Rows from block 9 of the encoder, named by matrix and row number. Each number is 50 + 12 x the weight over its row's rms, rounded and kept within 0 to 99. All counts start at 0.
# convs0: reduce pointwise conv (encoder.blocks.9.convs.0.weight, 256x512x1x1), inputs 206-308
convs0.58:38 25 44 51 46 51 43 65 49 53 64 58 45 64 69 72 37 45 38 49 60 70 40 72 48 54 78 45 41 50 37 73 67 74 44 63 59 43 57 50 49 43 51 48 45 64 40 51 60 56 41 61 61 54 51 74 45 43 32 72 58 49 48 56 56 70 48 68 31 63 69 52 30 54 57 40 67 66 51 38 52 45 51 46 64 40 59 31 48 52 36 67 45 43 63 64 49 46 40 45 54 34 59
convs0.59:48 59 42 44 58 46 45 47 56 64 27 52 54 61 63 37 50 49 44 42 34 54 24 56 52 54 27 45 55 61 64 74 47 48 54 61 48 65 46 52 42 44 35 45 44 27 73 65 29 37 44 42 45 43 45 48 55 32 45 45 60 29 47 49 53 50 61 32 42 40 64 53 59 52 40 56 55 21 31 48 37 31 56 48 51 62 51 48 46 55 71 48 49 79 46 57 37 59 68 55 61 27 78
convs0.60:60 41 63 50 57 24 59 39 26 57 48 59 50 44 46 51 35 60 52 35 48 56 71 51 49 40 30 42 62 47 40 51 49 40 55 66 59 32 60 53 52 56 54 44 71 42 71 44 40 60 28 56 42 45 60 46 43 61 44 48 39 52 42 33 55 37 46 78 49 51 24 28 42 65 43 56 41 45 50 47 44 49 36 52 37 57 52 42 59 49 46 55 52 59 58 55 56 40 61 41 43 63 51
convs0.61:34 59 62 69 81 24 24 54 59 55 46 66 52 49 30 32 49 56 53 46 47 56 24 59 46 45 28 56 19 48 40 52 48 39 57 55 30 46 79 68 45 64 27 62 45 54 39 49 62 57 53 76 56 65 65 42 41 57 32 59 58 53 55 37 38 33 42 60 42 61 54 58 52 42 36 36 53 40 47 64 46 41 64 30 36 54 46 38 71 38 40 51 51 46 60 62 48 59 67 42 39 27 43
convs0.62:45 46 53 45 50 65 58 77 46 68 65 54 35 53 50 58 56 46 63 43 27 62 45 71 55 46 22 50 44 49 70 67 55 56 48 42 50 60 40 52 37 54 79 48 51 49 43 58 43 51 57 46 46 53 48 53 49 51 51 44 46 37 51 62 70 53 54 68 60 65 51 56 64 63 74 62 49 53 40 45 65 56 48 45 80 50 38 45 43 29 54 69 38 92 37 54 34 63 65 49 77 40 54
convs0.63:41 40 39 57 55 57 80 54 43 53 38 72 58 46 31 50 36 67 26 49 32 51 46 46 53 47 33 50 57 53 56 39 48 45 52 56 65 43 62 53 55 81 62 35 34 37 54 51 50 58 47 47 44 57 41 58 40 34 36 53 49 54 38 47 49 51 50 66 64 59 45 39 35 49 38 57 50 66 46 47 49 33 47 48 58 58 52 60 69 48 58 25 53 63 47 48 53 62 57 44 43 55 41
convs0.64:63 40 53 53 47 25 51 43 46 67 60 64 49 46 48 60 56 50 37 50 49 59 51 55 28 48 40 56 39 57 59 52 33 42 52 54 59 37 55 49 52 66 79 46 55 43 40 33 52 34 38 52 67 43 36 39 72 31 35 41 51 37 41 63 54 78 37 58 51 41 25 67 53 60 43 38 61 32 52 57 61 45 49 51 55 55 28 42 39 45 43 60 37 57 66 70 43 47 43 70 48 64 70
convs0.65:57 39 53 56 44 44 47 51 68 52 51 48 70 31 40 36 45 44 43 58 28 34 43 50 50 43 62 56 34 56 53 53 44 49 54 76 64 51 31 55 54 33 43 63 80 73 53 38 41 60 68 31 58 46 62 53 31 50 49 50 45 55 63 43 42 26 49 62 56 33 49 53 41 61 54 62 46 34 36 69 35 61 42 58 49 59 46 61 62 63 52 36 48 32 42 54 49 68 43 67 29 64 38
convs0.66:64 35 73 54 39 44 47 64 30 48 46 86 47 57 32 51 37 63 48 01 60 42 55 55 48 60 42 47 83 40 62 42 26 74 58 50 23 52 33 36 62 51 79 40 42 64 47 56 51 45 28 64 45 61 34 32 44 73 31 55 64 45 42 47 58 47 41 52 31 40 52 66 61 57 44 44 41 56 60 47 55 44 47 61 33 53 67 41 58 41 34 57 45 59 53 48 44 28 51 42 57 35 46
convs0.67:33 16 62 47 49 64 52 26 41 62 36 44 52 56 47 56 58 50 50 51 43 50 79 35 44 25 66 40 63 62 47 56 46 57 49 39 58 72 49 39 56 42 48 38 32 38 43 46 50 67 61 41 48 48 49 65 48 43 43 38 55 46 43 38 47 61 55 41 56 43 49 60 48 42 64 57 69 52 47 58 43 57 59 51 41 34 23 52 45 65 64 41 31 49 54 37 55 29 61 50 39 46 34
convs0.68:49 46 28 53 38 52 40 50 24 55 34 47 51 32 68 61 56 43 36 44 57 65 32 43 61 38 49 48 49 56 39 67 31 42 54 40 43 30 61 50 51 40 50 40 42 37 54 42 45 48 39 57 43 56 60 45 50 51 36 45 61 42 42 48 62 24 40 50 43 21 48 48 42 49 53 22 27 32 62 72 49 28 38 44 43 46 49 75 52 69 48 53 51 54 47 70 41 59 40 43 68 41 31
convs0.69:34 47 35 49 46 80 36 41 55 52 43 57 43 59 46 51 64 62 45 68 58 59 40 51 50 55 65 37 56 34 50 70 69 51 51 62 66 63 39 48 63 62 31 34 38 52 53 52 50 50 43 46 57 56 71 46 44 49 70 52 49 29 64 48 42 35 39 66 53 66 39 41 56 47 65 66 62 42 49 44 51 56 36 40 69 30 62 45 55 56 30 52 50 32 54 65 46 43 45 59 57 40 56
convs0.70:61 50 50 73 49 83 59 42 53 56 57 50 46 50 52 59 58 63 52 32 51 41 64 54 55 45 82 70 37 53 24 36 29 39 27 50 25 38 23 43 54 52 52 46 38 45 36 60 55 35 57 37 52 42 51 45 48 39 37 37 57 68 69 60 43 59 45 48 39 57 42 64 70 42 74 63 62 53 46 51 40 46 58 53 50 62 55 51 48 52 52 50 53 55 53 33 54 51 53 54 29 27 58
convs0.71:36 47 48 57 51 54 53 23 51 36 54 73 51 62 53 31 46 43 16 47 46 53 50 40 63 47 56 55 59 70 64 60 68 67 70 46 55 49 69 59 25 42 64 64 47 26 74 38 62 51 63 55 46 45 55 44 73 56 42 44 39 32 46 49 45 63 58 52 59 48 40 61 56 55 62 34 42 57 71 57 70 69 52 42 42 63 34 62 54 30 58 45 50 40 42 54 48 37 46 59 39 76 43
convs0.72:60 13 35 55 40 48 33 77 48 67 49 42 47 60 32 58 30 41 53 40 63 48 55 50 35 67 27 46 70 63 74 70 62 45 61 42 56 41 56 48 47 51 45 52 44 54 50 48 67 36 44 80 49 45 63 61 76 37 59 43 50 38 43 48 60 41 69 63 55 48 52 53 37 58 54 53 89 38 52 55 54 36 53 40 50 42 43 35 66 45 54 46 54 45 51 59 63 26 50 55 47 81 59
convs0.73:66 69 57 54 50 51 37 74 69 45 45 46 34 37 40 61 50 27 51 33 57 74 41 35 58 47 30 47 64 43 57 53 39 48 50 46 49 43 58 52 46 52 28 46 33 64 50 54 42 68 50 67 34 41 55 41 41 48 41 39 50 44 41 64 43 24 41 69 56 43 42 55 35 53 73 38 59 51 46 38 55 62 64 74 55 41 52 47 36 48 31 61 45 39 69 48 53 47 46 63 56 30 50
convs0.74:50 29 43 49 50 45 62 56 40 39 53 61 58 61 55 62 37 67 31 17 61 67 38 68 54 45 48 38 47 50 38 54 59 44 48 52 76 57 66 54 67 50 58 45 51 48 40 20 32 68 64 61 37 36 44 50 52 78 52 27 60 48 46 45 63 52 32 47 38 43 35 28 51 62 63 56 72 56 45 57 49 59 60 74 45 53 33 71 48 60 49 37 47 48 43 58 52 47 58 44 41 47 58
convs0.75:60 59 59 33 55 60 35 47 45 66 26 55 47 45 58 49 57 55 48 70 55 46 42 63 39 33 75 41 42 66 53 58 69 69 69 73 64 22 61 63 66 39 62 57 72 48 49 35 52 42 66 46 55 52 31 70 62 58 48 59 43 45 44 43 67 68 54 43 57 41 32 55 54 39 59 51 43 45 48 62 61 65 65 37 39 36 37 46 64 41 60 41 47 28 47 59 78 57 58 72 39 44 48
convs0.76:37 54 55 49 44 41 55 43 77 58 48 56 48 54 36 64 48 35 58 25 62 42 63 44 66 59 47 64 48 57 51 48 61 39 48 38 55 50 42 43 50 44 40 51 49 20 68 66 42 47 34 70 44 50 44 66 65 64 45 45 66 53 20 62 66 55 39 45 49 54 49 55 56 63 33 41 59 67 68 44 72 40 37 48 56 46 41 43 57 63 45 53 32 46 51 51 46 58 57 67 39 36 38
convs0.77:60 61 53 61 65 41 42 38 39 42 40 59 48 53 39 44 47 50 38 99 44 56 49 43 73 33 49 47 46 69 25 53 48 49 48 56 59 38 55 39 34 49 36 44 48 58 74 59 41 52 46 67 52 56 49 56 37 52 73 55 41 26 47 49 40 43 51 37 40 24 47 62 44 48 50 36 47 49 34 42 58 58 52 43 50 69 50 45 61 46 51 43 57 31 60 44 36 49 66 38 45 77 56
convs0.78:70 60 59 42 50 46 77 48 46 65 49 27 72 59 52 53 41 62 50 44 61 55 36 77 65 46 32 43 37 52 50 65 66 35 46 53 47 68 59 51 69 39 66 69 50 80 64 46 56 41 54 33 56 49 50 48 35 54 23 43 55 29 48 55 15 41 32 38 47 57 51 34 37 36 52 36 52 33 38 52 42 85 54 45 53 50 39 37 70 26 53 58 52 31 59 57 43 42 45 56 66 52 77
convs0.79:44 49 49 72 73 43 48 55 45 45 49 52 43 32 54 44 60 58 53 38 37 48 33 45 52 47 26 40 43 43 51 51 66 37 50 48 45 49 68 45 29 49 48 37 39 53 33 28 32 74 56 57 54 59 41 56 49 59 59 54 63 56 46 31 52 68 65 62 51 71 45 53 68 49 56 49 42 76 54 51 71 40 67 66 49 33 50 40 65 49 53 58 46 48 63 40 52 45 54 47 35 58 46
convs0.80:62 36 70 47 50 52 48 62 61 51 53 81 77 36 52 45 36 65 60 62 52 55 44 64 53 45 34 37 41 52 52 65 65 70 61 39 67 55 44 47 55 62 41 37 45 64 25 66 55 60 63 40 35 43 50 33 58 60 45 40 56 67 47 65 31 41 72 55 54 48 56 40 71 53 54 63 42 32 42 42 51 55 83 64 39 51 41 30 44 61 40 27 46 28 55 38 65 60 57 48 56 52 49
convs0.81:39 34 43 49 59 46 60 42 57 48 48 47 56 64 40 61 44 42 65 31 19 60 47 32 86 50 50 45 52 66 41 46 60 49 55 36 47 45 60 60 60 62 26 47 47 45 59 46 53 75 34 79 50 56 49 76 59 60 49 45 75 62 29 42 34 35 28 51 52 56 65 67 55 53 46 56 56 55 33 66 33 50 68 42 48 46 48 39 52 32 57 54 47 50 53 53 59 48 62 36 56 66 66
convs0.82:50 29 56 40 51 49 34 37 30 54 64 53 36 51 54 72 56 50 65 67 42 46 55 55 66 47 48 53 17 70 41 72 55 32 41 48 58 53 56 42 56 50 44 54 65 47 54 54 45 62 49 46 62 73 50 53 48 75 52 43 56 62 42 62 30 65 44 52 59 63 66 50 61 40 43 53 58 43 59 36 47 62 73 62 67 55 52 69 70 53 55 75 62 36 58 55 53 61 59 56 30 61 50
convs0.83:60 61 68 36 55 57 43 53 65 50 60 50 52 64 32 68 46 46 51 43 54 16 36 82 58 51 54 42 62 42 45 42 38 28 46 65 52 61 44 59 53 46 64 31 35 50 53 40 46 58 58 52 84 53 44 42 84 54 63 44 26 43 57 72 55 62 37 48 49 42 57 55 60 65 51 48 55 45 50 57 64 55 49 51 53 41 47 71 31 56 57 53 31 52 57 62 58 55 47 43 28 38 50
convs0.84:50 47 30 65 49 49 42 51 61 42 58 44 44 55 55 44 43 57 65 56 35 47 49 21 37 58 39 58 49 46 40 41 43 67 43 50 53 41 53 57 46 42 52 45 24 41 39 69 36 36 38 78 47 57 47 48 66 59 47 47 42 21 52 76 42 51 50 58 36 50 46 40 37 65 45 58 39 52 47 52 33 44 49 63 64 58 57 31 54 48 34 56 67 34 51 61 46 36 51 60 41 69 45
convs0.85:50 50 48 59 59 47 56 34 55 54 81 40 58 49 52 37 40 66 41 48 56 52 65 59 57 49 42 53 67 61 37 50 35 35 53 42 56 37 60 57 52 60 80 55 65 40 42 37 46 68 38 46 46 61 38 69 45 36 26 34 61 57 48 69 45 65 42 54 58 46 58 43 55 49 50 49 52 35 55 50 57 60 58 30 65 52 35 68 45 52 48 50 65 43 45 33 46 43 37 63 62 47 62
convs0.86:53 49 29 31 53 43 56 38 43 33 33 47 58 51 41 47 56 51 48 53 44 64 72 66 60 44 55 59 42 39 58 49 37 68 34 58 35 63 54 45 57 45 56 42 74 39 45 61 47 64 34 75 53 44 52 67 46 63 42 45 42 63 50 55 49 56 37 54 81 23 53 45 33 42 53 55 49 50 51 62 57 56 42 35 54 63 87 49 71 48 47 49 58 43 44 51 46 38 47 52 51 49 64
convs0.87:43 61 65 47 33 66 27 44 49 48 64 46 62 63 67 43 30 29 59 48 46 42 45 45 43 36 46 61 46 40 67 66 61 74 39 69 50 65 32 45 51 57 67 66 65 37 50 57 51 58 62 72 68 62 71 72 53 52 47 60 52 55 57 38 64 46 55 33 48 51 40 54 65 57 67 51 43 66 38 42 62 46 54 33 54 57 58 42 47 58 60 63 54 32 53 46 59 66 48 35 26 37 47
convs0.88:52 42 45 42 56 56 54 25 75 62 74 54 51 48 48 61 11 60 30 55 55 48 50 70 43 63 35 51 46 35 44 42 65 56 50 58 66 53 48 49 46 62 36 56 42 45 54 44 36 53 56 41 33 46 36 50 52 40 65 68 46 42 37 49 51 61 74 39 50 48 44 34 29 44 62 44 55 53 62 32 43 54 41 52 32 38 51 32 63 27 51 44 50 62 58 56 54 50 27 62 50 53 48
convs0.89:67 54 46 58 75 54 62 65 56 60 57 51 64 60 34 51 62 70 35 52 67 49 56 59 50 58 51 34 46 56 37 30 63 42 58 83 73 55 52 54 59 37 62 53 45 43 38 26 43 45 57 30 47 50 48 49 57 39 69 61 14 50 74 53 57 58 51 31 58 42 29 63 52 46 44 65 25 49 53 55 63 65 51 57 51 63 55 73 72 51 53 38 40 72 49 68 54 75 61 55 21 53 43
convs0.90:36 23 47 70 33 23 56 47 55 52 56 66 51 59 28 43 61 52 55 50 32 54 55 64 56 56 69 41 49 71 68 55 66 49 47 35 55 50 71 65 69 47 50 46 59 40 46 71 66 40 37 52 53 46 67 43 52 49 57 57 54 56 46 58 68 72 42 71 70 55 49 47 17 55 68 42 42 35 78 35 62 60 67 30 44 46 82 72 68 36 40 52 65 49 47 49 58 42 44 69 49 29 43
convs0.91:25 66 39 43 43 46 47 47 32 49 67 48 53 62 46 60 46 57 26 55 52 45 67 35 38 56 53 70 58 67 39 43 41 39 32 47 50 65 22 39 41 65 73 64 42 68 62 42 35 43 40 29 48 47 38 35 67 47 73 44 57 39 43 31 57 56 53 48 59 79 52 42 75 43 54 65 53 44 54 45 71 66 44 53 57 45 31 56 45 36 58 53 40 62 58 51 51 37 41 58 59 44 54
convs0.92:24 74 52 63 58 62 53 61 50 51 55 56 60 69 62 42 46 55 45 59 46 39 38 41 49 53 94 31 57 41 42 67 54 57 33 60 52 57 69 82 64 52 59 63 45 60 53 53 65 56 48 49 44 57 49 47 36 50 51 57 57 55 63 41 35 54 48 39 49 39 58 46 33 67 70 64 51 46 50 39 39 62 44 42 58 57 53 59 34 37 76 54 65 29 32 48 38 42 49 38 42 52 30
convs0.93:57 52 46 38 50 61 47 50 64 42 35 47 58 34 56 34 29 47 52 51 63 51 58 50 65 49 62 54 75 41 53 48 50 54 55 85 45 47 97 60 53 53 56 58 43 46 72 31 60 58 49 60 23 49 38 49 54 56 47 38 47 37 49 45 42 45 46 63 55 58 50 56 36 32 77 30 29 59 46 47 56 55 56 51 36 56 46 55 49 35 52 50 54 49 56 23 47 43 61 56 45 32 67
convs0.94:48 41 61 40 60 49 35 63 42 59 30 66 32 53 38 50 45 56 42 50 48 62 73 49 37 36 70 37 56 50 39 29 51 37 67 47 70 60 53 59 33 66 50 61 62 55 45 26 63 42 48 49 26 64 58 43 37 31 66 70 54 47 62 28 20 53 61 44 50 48 61 41 64 21 40 57 40 43 55 60 40 50 55 54 48 55 78 48 46 46 40 36 53 59 46 44 52 61 57 78 61 45 51
convs0.95:54 31 55 51 51 58 51 41 37 39 59 45 44 64 49 72 57 55 24 36 57 51 41 36 48 43 40 66 27 51 48 44 92 45 63 64 53 70 48 34 53 38 57 65 47 48 39 26 73 59 47 35 78 57 63 29 60 43 59 49 39 52 66 62 35 65 39 51 38 39 58 38 47 39 42 63 63 77 64 38 40 36 47 33 60 55 56 58 48 52 64 27 51 50 42 39 57 29 63 61 35 28 54
convs0.96:76 61 52 47 41 57 66 54 45 61 71 50 70 59 43 81 75 30 44 72 51 57 29 47 51 50 63 63 55 58 50 75 72 49 45 72 60 72 66 58 63 42 40 51 51 38 36 33 45 69 52 35 52 60 37 56 38 66 50 46 53 58 40 44 46 69 63 55 49 42 37 44 57 54 41 54 44 44 33 36 61 60 77 51 29 48 51 80 43 45 60 44 30 62 59 61 54 52 54 50 46 55 53
convs0.97:47 49 45 48 50 49 70 34 62 67 62 65 55 56 42 50 71 47 51 96 35 45 48 44 62 57 45 50 43 33 44 66 41 33 53 50 53 78 67 53 55 45 60 65 58 43 42 54 43 56 39 72 46 57 75 74 56 63 40 58 57 61 69 30 31 47 53 51 52 35 46 53 50 42 39 57 59 60 55 41 42 53 47 51 47 34 59 47 35 42 59 32 49 71 62 50 56 67 61 45 62 47 51
convs0.98:52 46 37 28 31 52 35 44 29 29 39 58 66 45 67 50 55 38 27 53 65 50 59 65 34 40 44 33 51 42 39 48 42 66 56 31 44 43 51 55 42 49 47 62 45 78 44 56 55 54 39 59 39 49 47 47 48 43 45 46 37 54 67 42 29 39 63 57 50 58 46 34 50 39 43 56 45 42 51 56 36 44 48 61 67 36 41 52 42 91 42 64 55 43 54 63 44 43 60 51 55 56 53
convs0.99:58 43 65 41 41 60 59 52 66 34 50 53 52 46 41 57 81 41 43 43 54 61 38 47 59 46 41 51 81 33 41 59 46 54 37 49 54 62 60 54 55 61 45 25 54 62 57 44 47 73 36 75 77 27 49 35 54 37 48 42 51 50 49 47 40 31 46 44 42 43 35 51 43 56 47 55 47 43 43 38 40 42 54 74 66 47 73 57 43 30 53 65 55 43 66 35 46 45 42 38 44 78 48
convs0.100:55 50 41 42 47 45 60 39 60 40 39 54 40 47 59 40 47 57 43 58 43 79 63 59 54 52 45 35 55 26 48 46 57 40 60 42 63 46 40 46 40 38 47 58 50 34 27 70 47 75 63 49 56 63 26 67 39 34 72 54 58 20 42 40 46 64 59 52 51 54 62 64 47 67 46 42 53 38 55 50 32 50 53 46 45 45 49 49 41 57 60 51 47 39 43 67 34 34 55 61 35 94 55
convs0.101:58 52 48 43 34 43 64 38 74 61 45 47 57 59 56 60 67 17 63 86 45 40 45 48 44 48 79 50 35 46 37 27 69 57 48 55 48 76 57 55 65 48 45 38 63 53 24 52 45 51 52 59 60 61 58 49 48 41 39 59 57 57 53 57 67 36 52 41 41 42 53 63 35 46 53 55 63 39 31 55 57 55 47 56 37 48 58 58 31 41 71 46 64 61 51 69 49 60 60 58 73 41 53
convs0.102:52 24 68 57 51 54 32 52 24 62 53 70 55 51 50 71 38 67 46 52 37 64 43 42 50 62 22 74 56 38 61 39 54 55 54 57 54 44 49 52 53 70 44 67 46 47 67 39 61 52 45 52 37 46 45 45 50 47 43 45 72 47 46 34 46 57 67 44 52 63 64 64 69 54 43 60 66 47 48 32 63 50 43 55 52 55 61 42 57 65 56 44 53 41 41 72 32 64 60 38 62 27 30
convs0.103:56 55 55 54 62 45 24 65 48 66 32 31 59 68 44 27 50 45 44 66 77 63 47 61 22 44 33 58 53 71 64 59 49 48 54 51 32 59 50 37 66 24 57 43 49 53 62 47 55 63 56 34 52 60 47 46 53 62 51 49 42 52 66 58 43 61 60 46 40 38 56 51 56 32 51 47 45 58 60 66 60 41 55 63 35 41 57 28 55 45 36 40 58 37 76 50 53 45 57 49 49 47 40
convs0.104:54 43 59 61 61 40 51 67 53 67 53 39 64 56 34 35 50 40 55 47 61 59 52 62 38 33 60 49 51 52 70 44 61 45 38 60 54 73 40 60 70 54 33 60 57 49 42 48 41 66 52 41 49 58 58 48 43 46 27 44 39 41 54 54 56 47 70 53 53 53 45 36 31 48 67 32 58 52 48 37 58 38 51 50 58 62 56 76 51 72 62 58 59 88 49 62 57 70 53 63 65 42 48
convs0.105:46 63 53 56 34 58 64 39 52 35 31 33 38 65 42 81 58 77 47 37 41 31 60 60 62 55 55 50 37 39 49 55 46 67 29 68 53 35 46 56 64 54 48 41 51 55 38 56 62 68 52 48 52 53 43 68 41 49 41 58 64 35 50 59 56 52 49 53 71 28 41 50 58 48 60 64 80 47 51 54 47 19 56 55 63 47 44 52 54 42 53 50 63 74 67 47 51 36 72 44 51 63 46
convs0.106:40 33 38 39 56 54 60 53 44 72 63 58 60 65 54 35 63 53 39 72 39 59 44 52 39 48 54 40 56 48 62 48 65 37 46 61 60 63 36 52 61 34 66 96 75 40 64 56 46 58 56 52 61 54 58 39 69 46 57 46 44 52 45 61 86 50 65 47 50 41 74 56 61 39 39 39 54 57 49 49 41 56 70 55 59 40 36 57 41 49 56 44 59 57 50 55 53 42 61 44 52 38 40
convs0.107:31 52 42 41 30 63 56 31 39 33 54 52 55 63 62 35 53 56 51 51 47 54 44 47 37 69 65 56 46 70 51 63 47 34 47 74 42 54 55 53 47 61 42 69 35 39 53 53 38 51 43 57 62 49 38 58 54 40 60 54 64 52 46 55 60 61 51 40 50 38 71 42 72 59 36 59 60 54 69 37 29 47 48 50 37 50 28 56 65 47 54 48 56 78 51 61 27 54 48 54 47 70 54
convs0.108:41 60 33 60 52 60 41 32 47 58 56 52 59 53 57 45 64 58 75 41 67 60 35 26 53 44 59 43 26 36 54 42 51 58 47 50 67 37 45 52 66 53 23 66 38 69 51 56 49 37 50 42 27 43 39 52 67 54 77 72 42 51 66 43 56 58 54 64 37 35 51 57 43 49 54 36 35 49 59 52 57 36 61 43 48 59 42 25 44 27 18 40 44 64 38 58 50 36 60 65 43 29 65
convs0.109:72 67 65 47 44 77 60 39 31 59 31 55 67 57 44 49 66 28 65 48 42 32 62 50 51 58 60 46 48 65 44 89 55 44 61 31 38 47 52 55 41 50 46 62 58 39 45 55 17 55 58 54 48 47 36 57 69 52 66 38 51 59 52 63 58 32 53 50 43 50 64 58 66 63 50 33 61 29 52 55 76 37 37 77 50 49 58 39 23 74 43 34 68 65 57 49 46 53 54 47 50 72 46
convs0.110:55 56 53 55 52 36 54 59 60 27 56 53 54 48 70 26 62 37 44 42 65 58 64 32 60 53 52 64 42 76 39 46 77 65 63 50 48 65 56 57 37 45 60 51 38 73 51 40 43 64 30 46 51 40 58 75 46 50 26 49 44 67 28 32 35 54 58 51 56 42 53 39 65 43 40 40 64 42 47 65 58 49 54 52 42 30 63 65 57 52 48 57 45 41 46 68 62 49 47 52 39 52 42
convs0.111:55 36 41 55 55 38 72 50 58 40 60 37 52 45 56 41 43 57 46 42 57 19 55 48 53 56 50 44 60 59 72 42 50 69 46 61 71 38 62 53 48 52 42 43 35 43 38 61 43 37 57 52 54 48 51 37 52 56 28 52 61 46 42 46 50 59 63 33 39 74 45 56 59 52 43 43 52 39 31 49 81 55 48 69 43 73 51 61 51 58 38 39 45 65 54 44 48 26 60 52 59 57 55
convs0.112:30 65 63 47 47 60 48 44 66 56 54 46 39 47 59 73 55 52 51 57 56 44 42 68 54 41 82 51 60 48 59 48 61 40 58 65 47 42 40 56 73 60 43 34 42 49 57 56 57 41 55 35 44 54 35 47 69 19 56 58 43 42 65 41 73 56 64 46 41 40 57 48 34 49 44 72 38 45 51 36 41 45 44 49 48 66 46 47 59 42 26 67 77 60 32 64 24 49 52 23 59 36 36
convs0.113:49 75 58 44 47 67 42 48 39 50 51 55 63 57 31 50 70 52 28 56 45 59 51 49 37 44 32 41 56 71 63 39 53 41 63 61 33 32 65 52 41 57 49 38 49 51 76 42 51 60 70 53 39 45 57 51 46 41 65 27 47 59 49 49 33 66 54 35 61 69 49 43 69 55 36 49 50 39 46 32 41 53 40 34 43 55 20 50 71 72 74 45 43 49 40 53 50 50 30 53 64 50 39
convs0.114:56 60 43 41 48 71 62 46 45 65 58 59 44 41 59 52 52 40 65 51 80 53 35 68 33 39 61 52 46 26 57 32 37 55 53 36 46 53 47 41 60 57 38 27 49 40 54 62 51 29 38 34 39 42 45 23 58 40 60 34 49 50 34 56 67 42 55 46 52 49 49 68 39 40 42 42 49 54 51 50 67 55 45 56 57 53 63 63 62 48 53 46 63 65 49 47 53 48 35 58 62 65 44
convs0.115:80 47 59 25 48 25 49 59 65 61 43 40 70 55 66 51 40 41 58 76 60 37 59 43 58 32 47 33 47 59 45 53 64 67 56 66 31 57 70 58 64 56 50 50 37 54 40 47 48 38 45 60 52 51 37 45 32 44 41 53 52 60 53 43 49 65 69 38 51 37 50 42 56 71 29 51 34 20 52 55 41 57 58 51 35 54 48 37 45 31 66 45 52 49 44 31 56 80 58 29 43 50 46
convs0.116:39 59 52 39 50 38 44 22 50 51 56 41 42 38 65 46 55 40 53 56 28 66 45 44 58 66 69 45 39 37 52 39 71 34 51 69 57 58 33 53 55 65 60 61 54 61 37 53 64 51 59 45 39 31 57 28 46 39 39 38 65 54 47 39 43 75 60 35 55 49 32 49 64 51 44 48 38 65 82 71 41 56 61 54 38 33 33 38 36 54 53 42 58 39 57 52 64 55 57 45 70 53 60
convs0.117:72 48 68 51 45 44 54 51 63 44 46 52 50 17 67 40 35 59 48 41 67 61 35 68 56 35 27 25 65 38 79 25 35 50 47 56 64 49 34 46 42 58 87 66 40 61 50 63 55 52 66 33 26 45 46 64 50 48 28 48 49 34 40 42 67 58 44 37 68 45 35 49 49 43 60 56 45 16 51 53 56 55 51 44 48 55 44 28 58 33 51 42 44 48 54 53 45 56 44 58 67 38 45
convs0.118:32 52 53 36 36 44 27 64 47 55 34 54 34 77 78 46 43 49 61 51 47 45 48 76 42 51 55 22 65 52 56 40 49 35 78 49 37 51 37 41 46 60 60 44 39 54 65 49 64 71 50 51 35 33 49 72 28 43 49 51 68 78 69 56 36 40 41 43 38 46 60 44 44 40 53 57 65 54 69 32 57 36 46 51 42 74 72 52 27 49 34 62 56 59 46 54 27 53 64 50 59 44 47
convs0.119:60 52 58 46 50 57 49 39 38 57 43 55 49 49 35 48 47 15 69 71 53 27 40 44 44 57 38 58 43 43 36 50 57 54 35 49 39 36 56 40 59 49 35 36 53 49 34 68 54 41 34 59 68 47 43 58 70 48 29 47 42 34 70 45 69 42 45 31 51 74 45 54 53 63 44 54 44 47 47 42 33 26 48 47 52 27 57 49 55 33 36 61 25 56 46 49 57 33 68 66 35 43 39
convs0.120:72 55 42 32 57 44 32 45 46 67 60 26 42 71 37 60 55 39 68 48 56 55 32 24 66 46 47 62 34 37 48 42 72 53 33 54 41 61 53 56 61 47 38 52 47 41 57 66 40 53 63 73 31 60 36 45 51 52 24 63 37 59 66 68 50 55 59 54 49 62 51 44 65 64 56 54 50 68 76 64 44 53 53 56 43 76 63 13 56 59 30 67 56 58 61 40 58 36 32 46 29 51 62
convs0.121:27 68 47 64 37 53 60 70 50 63 37 32 48 39 67 46 52 53 40 49 53 33 56 56 44 55 40 56 49 30 50 42 69 38 56 25 73 43 67 32 31 57 56 40 68 59 53 54 64 48 42 44 22 49 47 62 47 55 48 38 44 63 51 62 79 60 57 81 53 52 44 46 46 55 66 49 55 41 53 37 44 54 43 42 44 39 58 65 57 59 46 27 51 66 58 56 49 53 57 58 42 37 46
convs0.122:51 69 37 59 52 53 54 60 53 34 48 48 64 32 40 75 55 54 24 39 57 43 45 34 55 40 48 32 60 67 36 51 46 35 52 37 45 26 46 48 40 65 47 46 65 45 42 50 47 60 54 48 48 44 48 56 67 33 54 38 72 57 64 66 31 52 69 50 44 69 43 59 33 67 33 62 59 28 40 54 53 56 63 62 50 62 33 50 46 38 45 55 49 48 54 57 66 41 51 51 62 35 57
convs0.123:59 37 41 48 38 49 55 29 77 66 51 48 54 65 43 56 34 42 53 79 29 32 12 41 64 52 46 57 46 49 40 36 47 52 43 50 54 45 48 51 50 50 42 45 52 33 62 56 63 60 58 47 45 45 76 56 48 49 50 50 58 70 49 30 45 41 51 73 56 53 32 44 37 36 60 61 33 55 28 51 47 62 65 48 41 50 48 63 43 37 63 48 50 33 50 51 64 44 34 47 60 47 81
convs0.124:65 47 59 46 65 52 52 82 56 51 39 35 54 47 40 51 41 24 46 56 40 46 45 43 35 61 49 41 63 30 45 51 50 62 43 44 54 44 50 54 44 52 68 19 34 43 71 60 39 35 51 45 41 32 49 53 70 46 51 30 65 42 55 66 57 49 33 71 54 57 64 56 36 45 49 50 53 51 33 65 45 43 66 54 66 42 48 37 58 21 40 51 57 62 49 61 78 62 47 59 50 62 48
convs0.125:52 62 44 38 44 59 46 44 35 49 45 52 50 59 24 48 37 49 78 50 30 50 52 51 56 47 81 45 49 50 46 28 38 51 31 64 50 53 50 45 52 50 28 49 39 24 62 59 73 47 43 55 44 52 41 58 52 60 41 63 48 58 51 45 67 48 60 48 40 61 62 52 63 40 40 43 49 57 70 32 56 37 69 54 70 62 47 51 73 50 34 31 60 38 58 34 63 40 53 42 42 82 37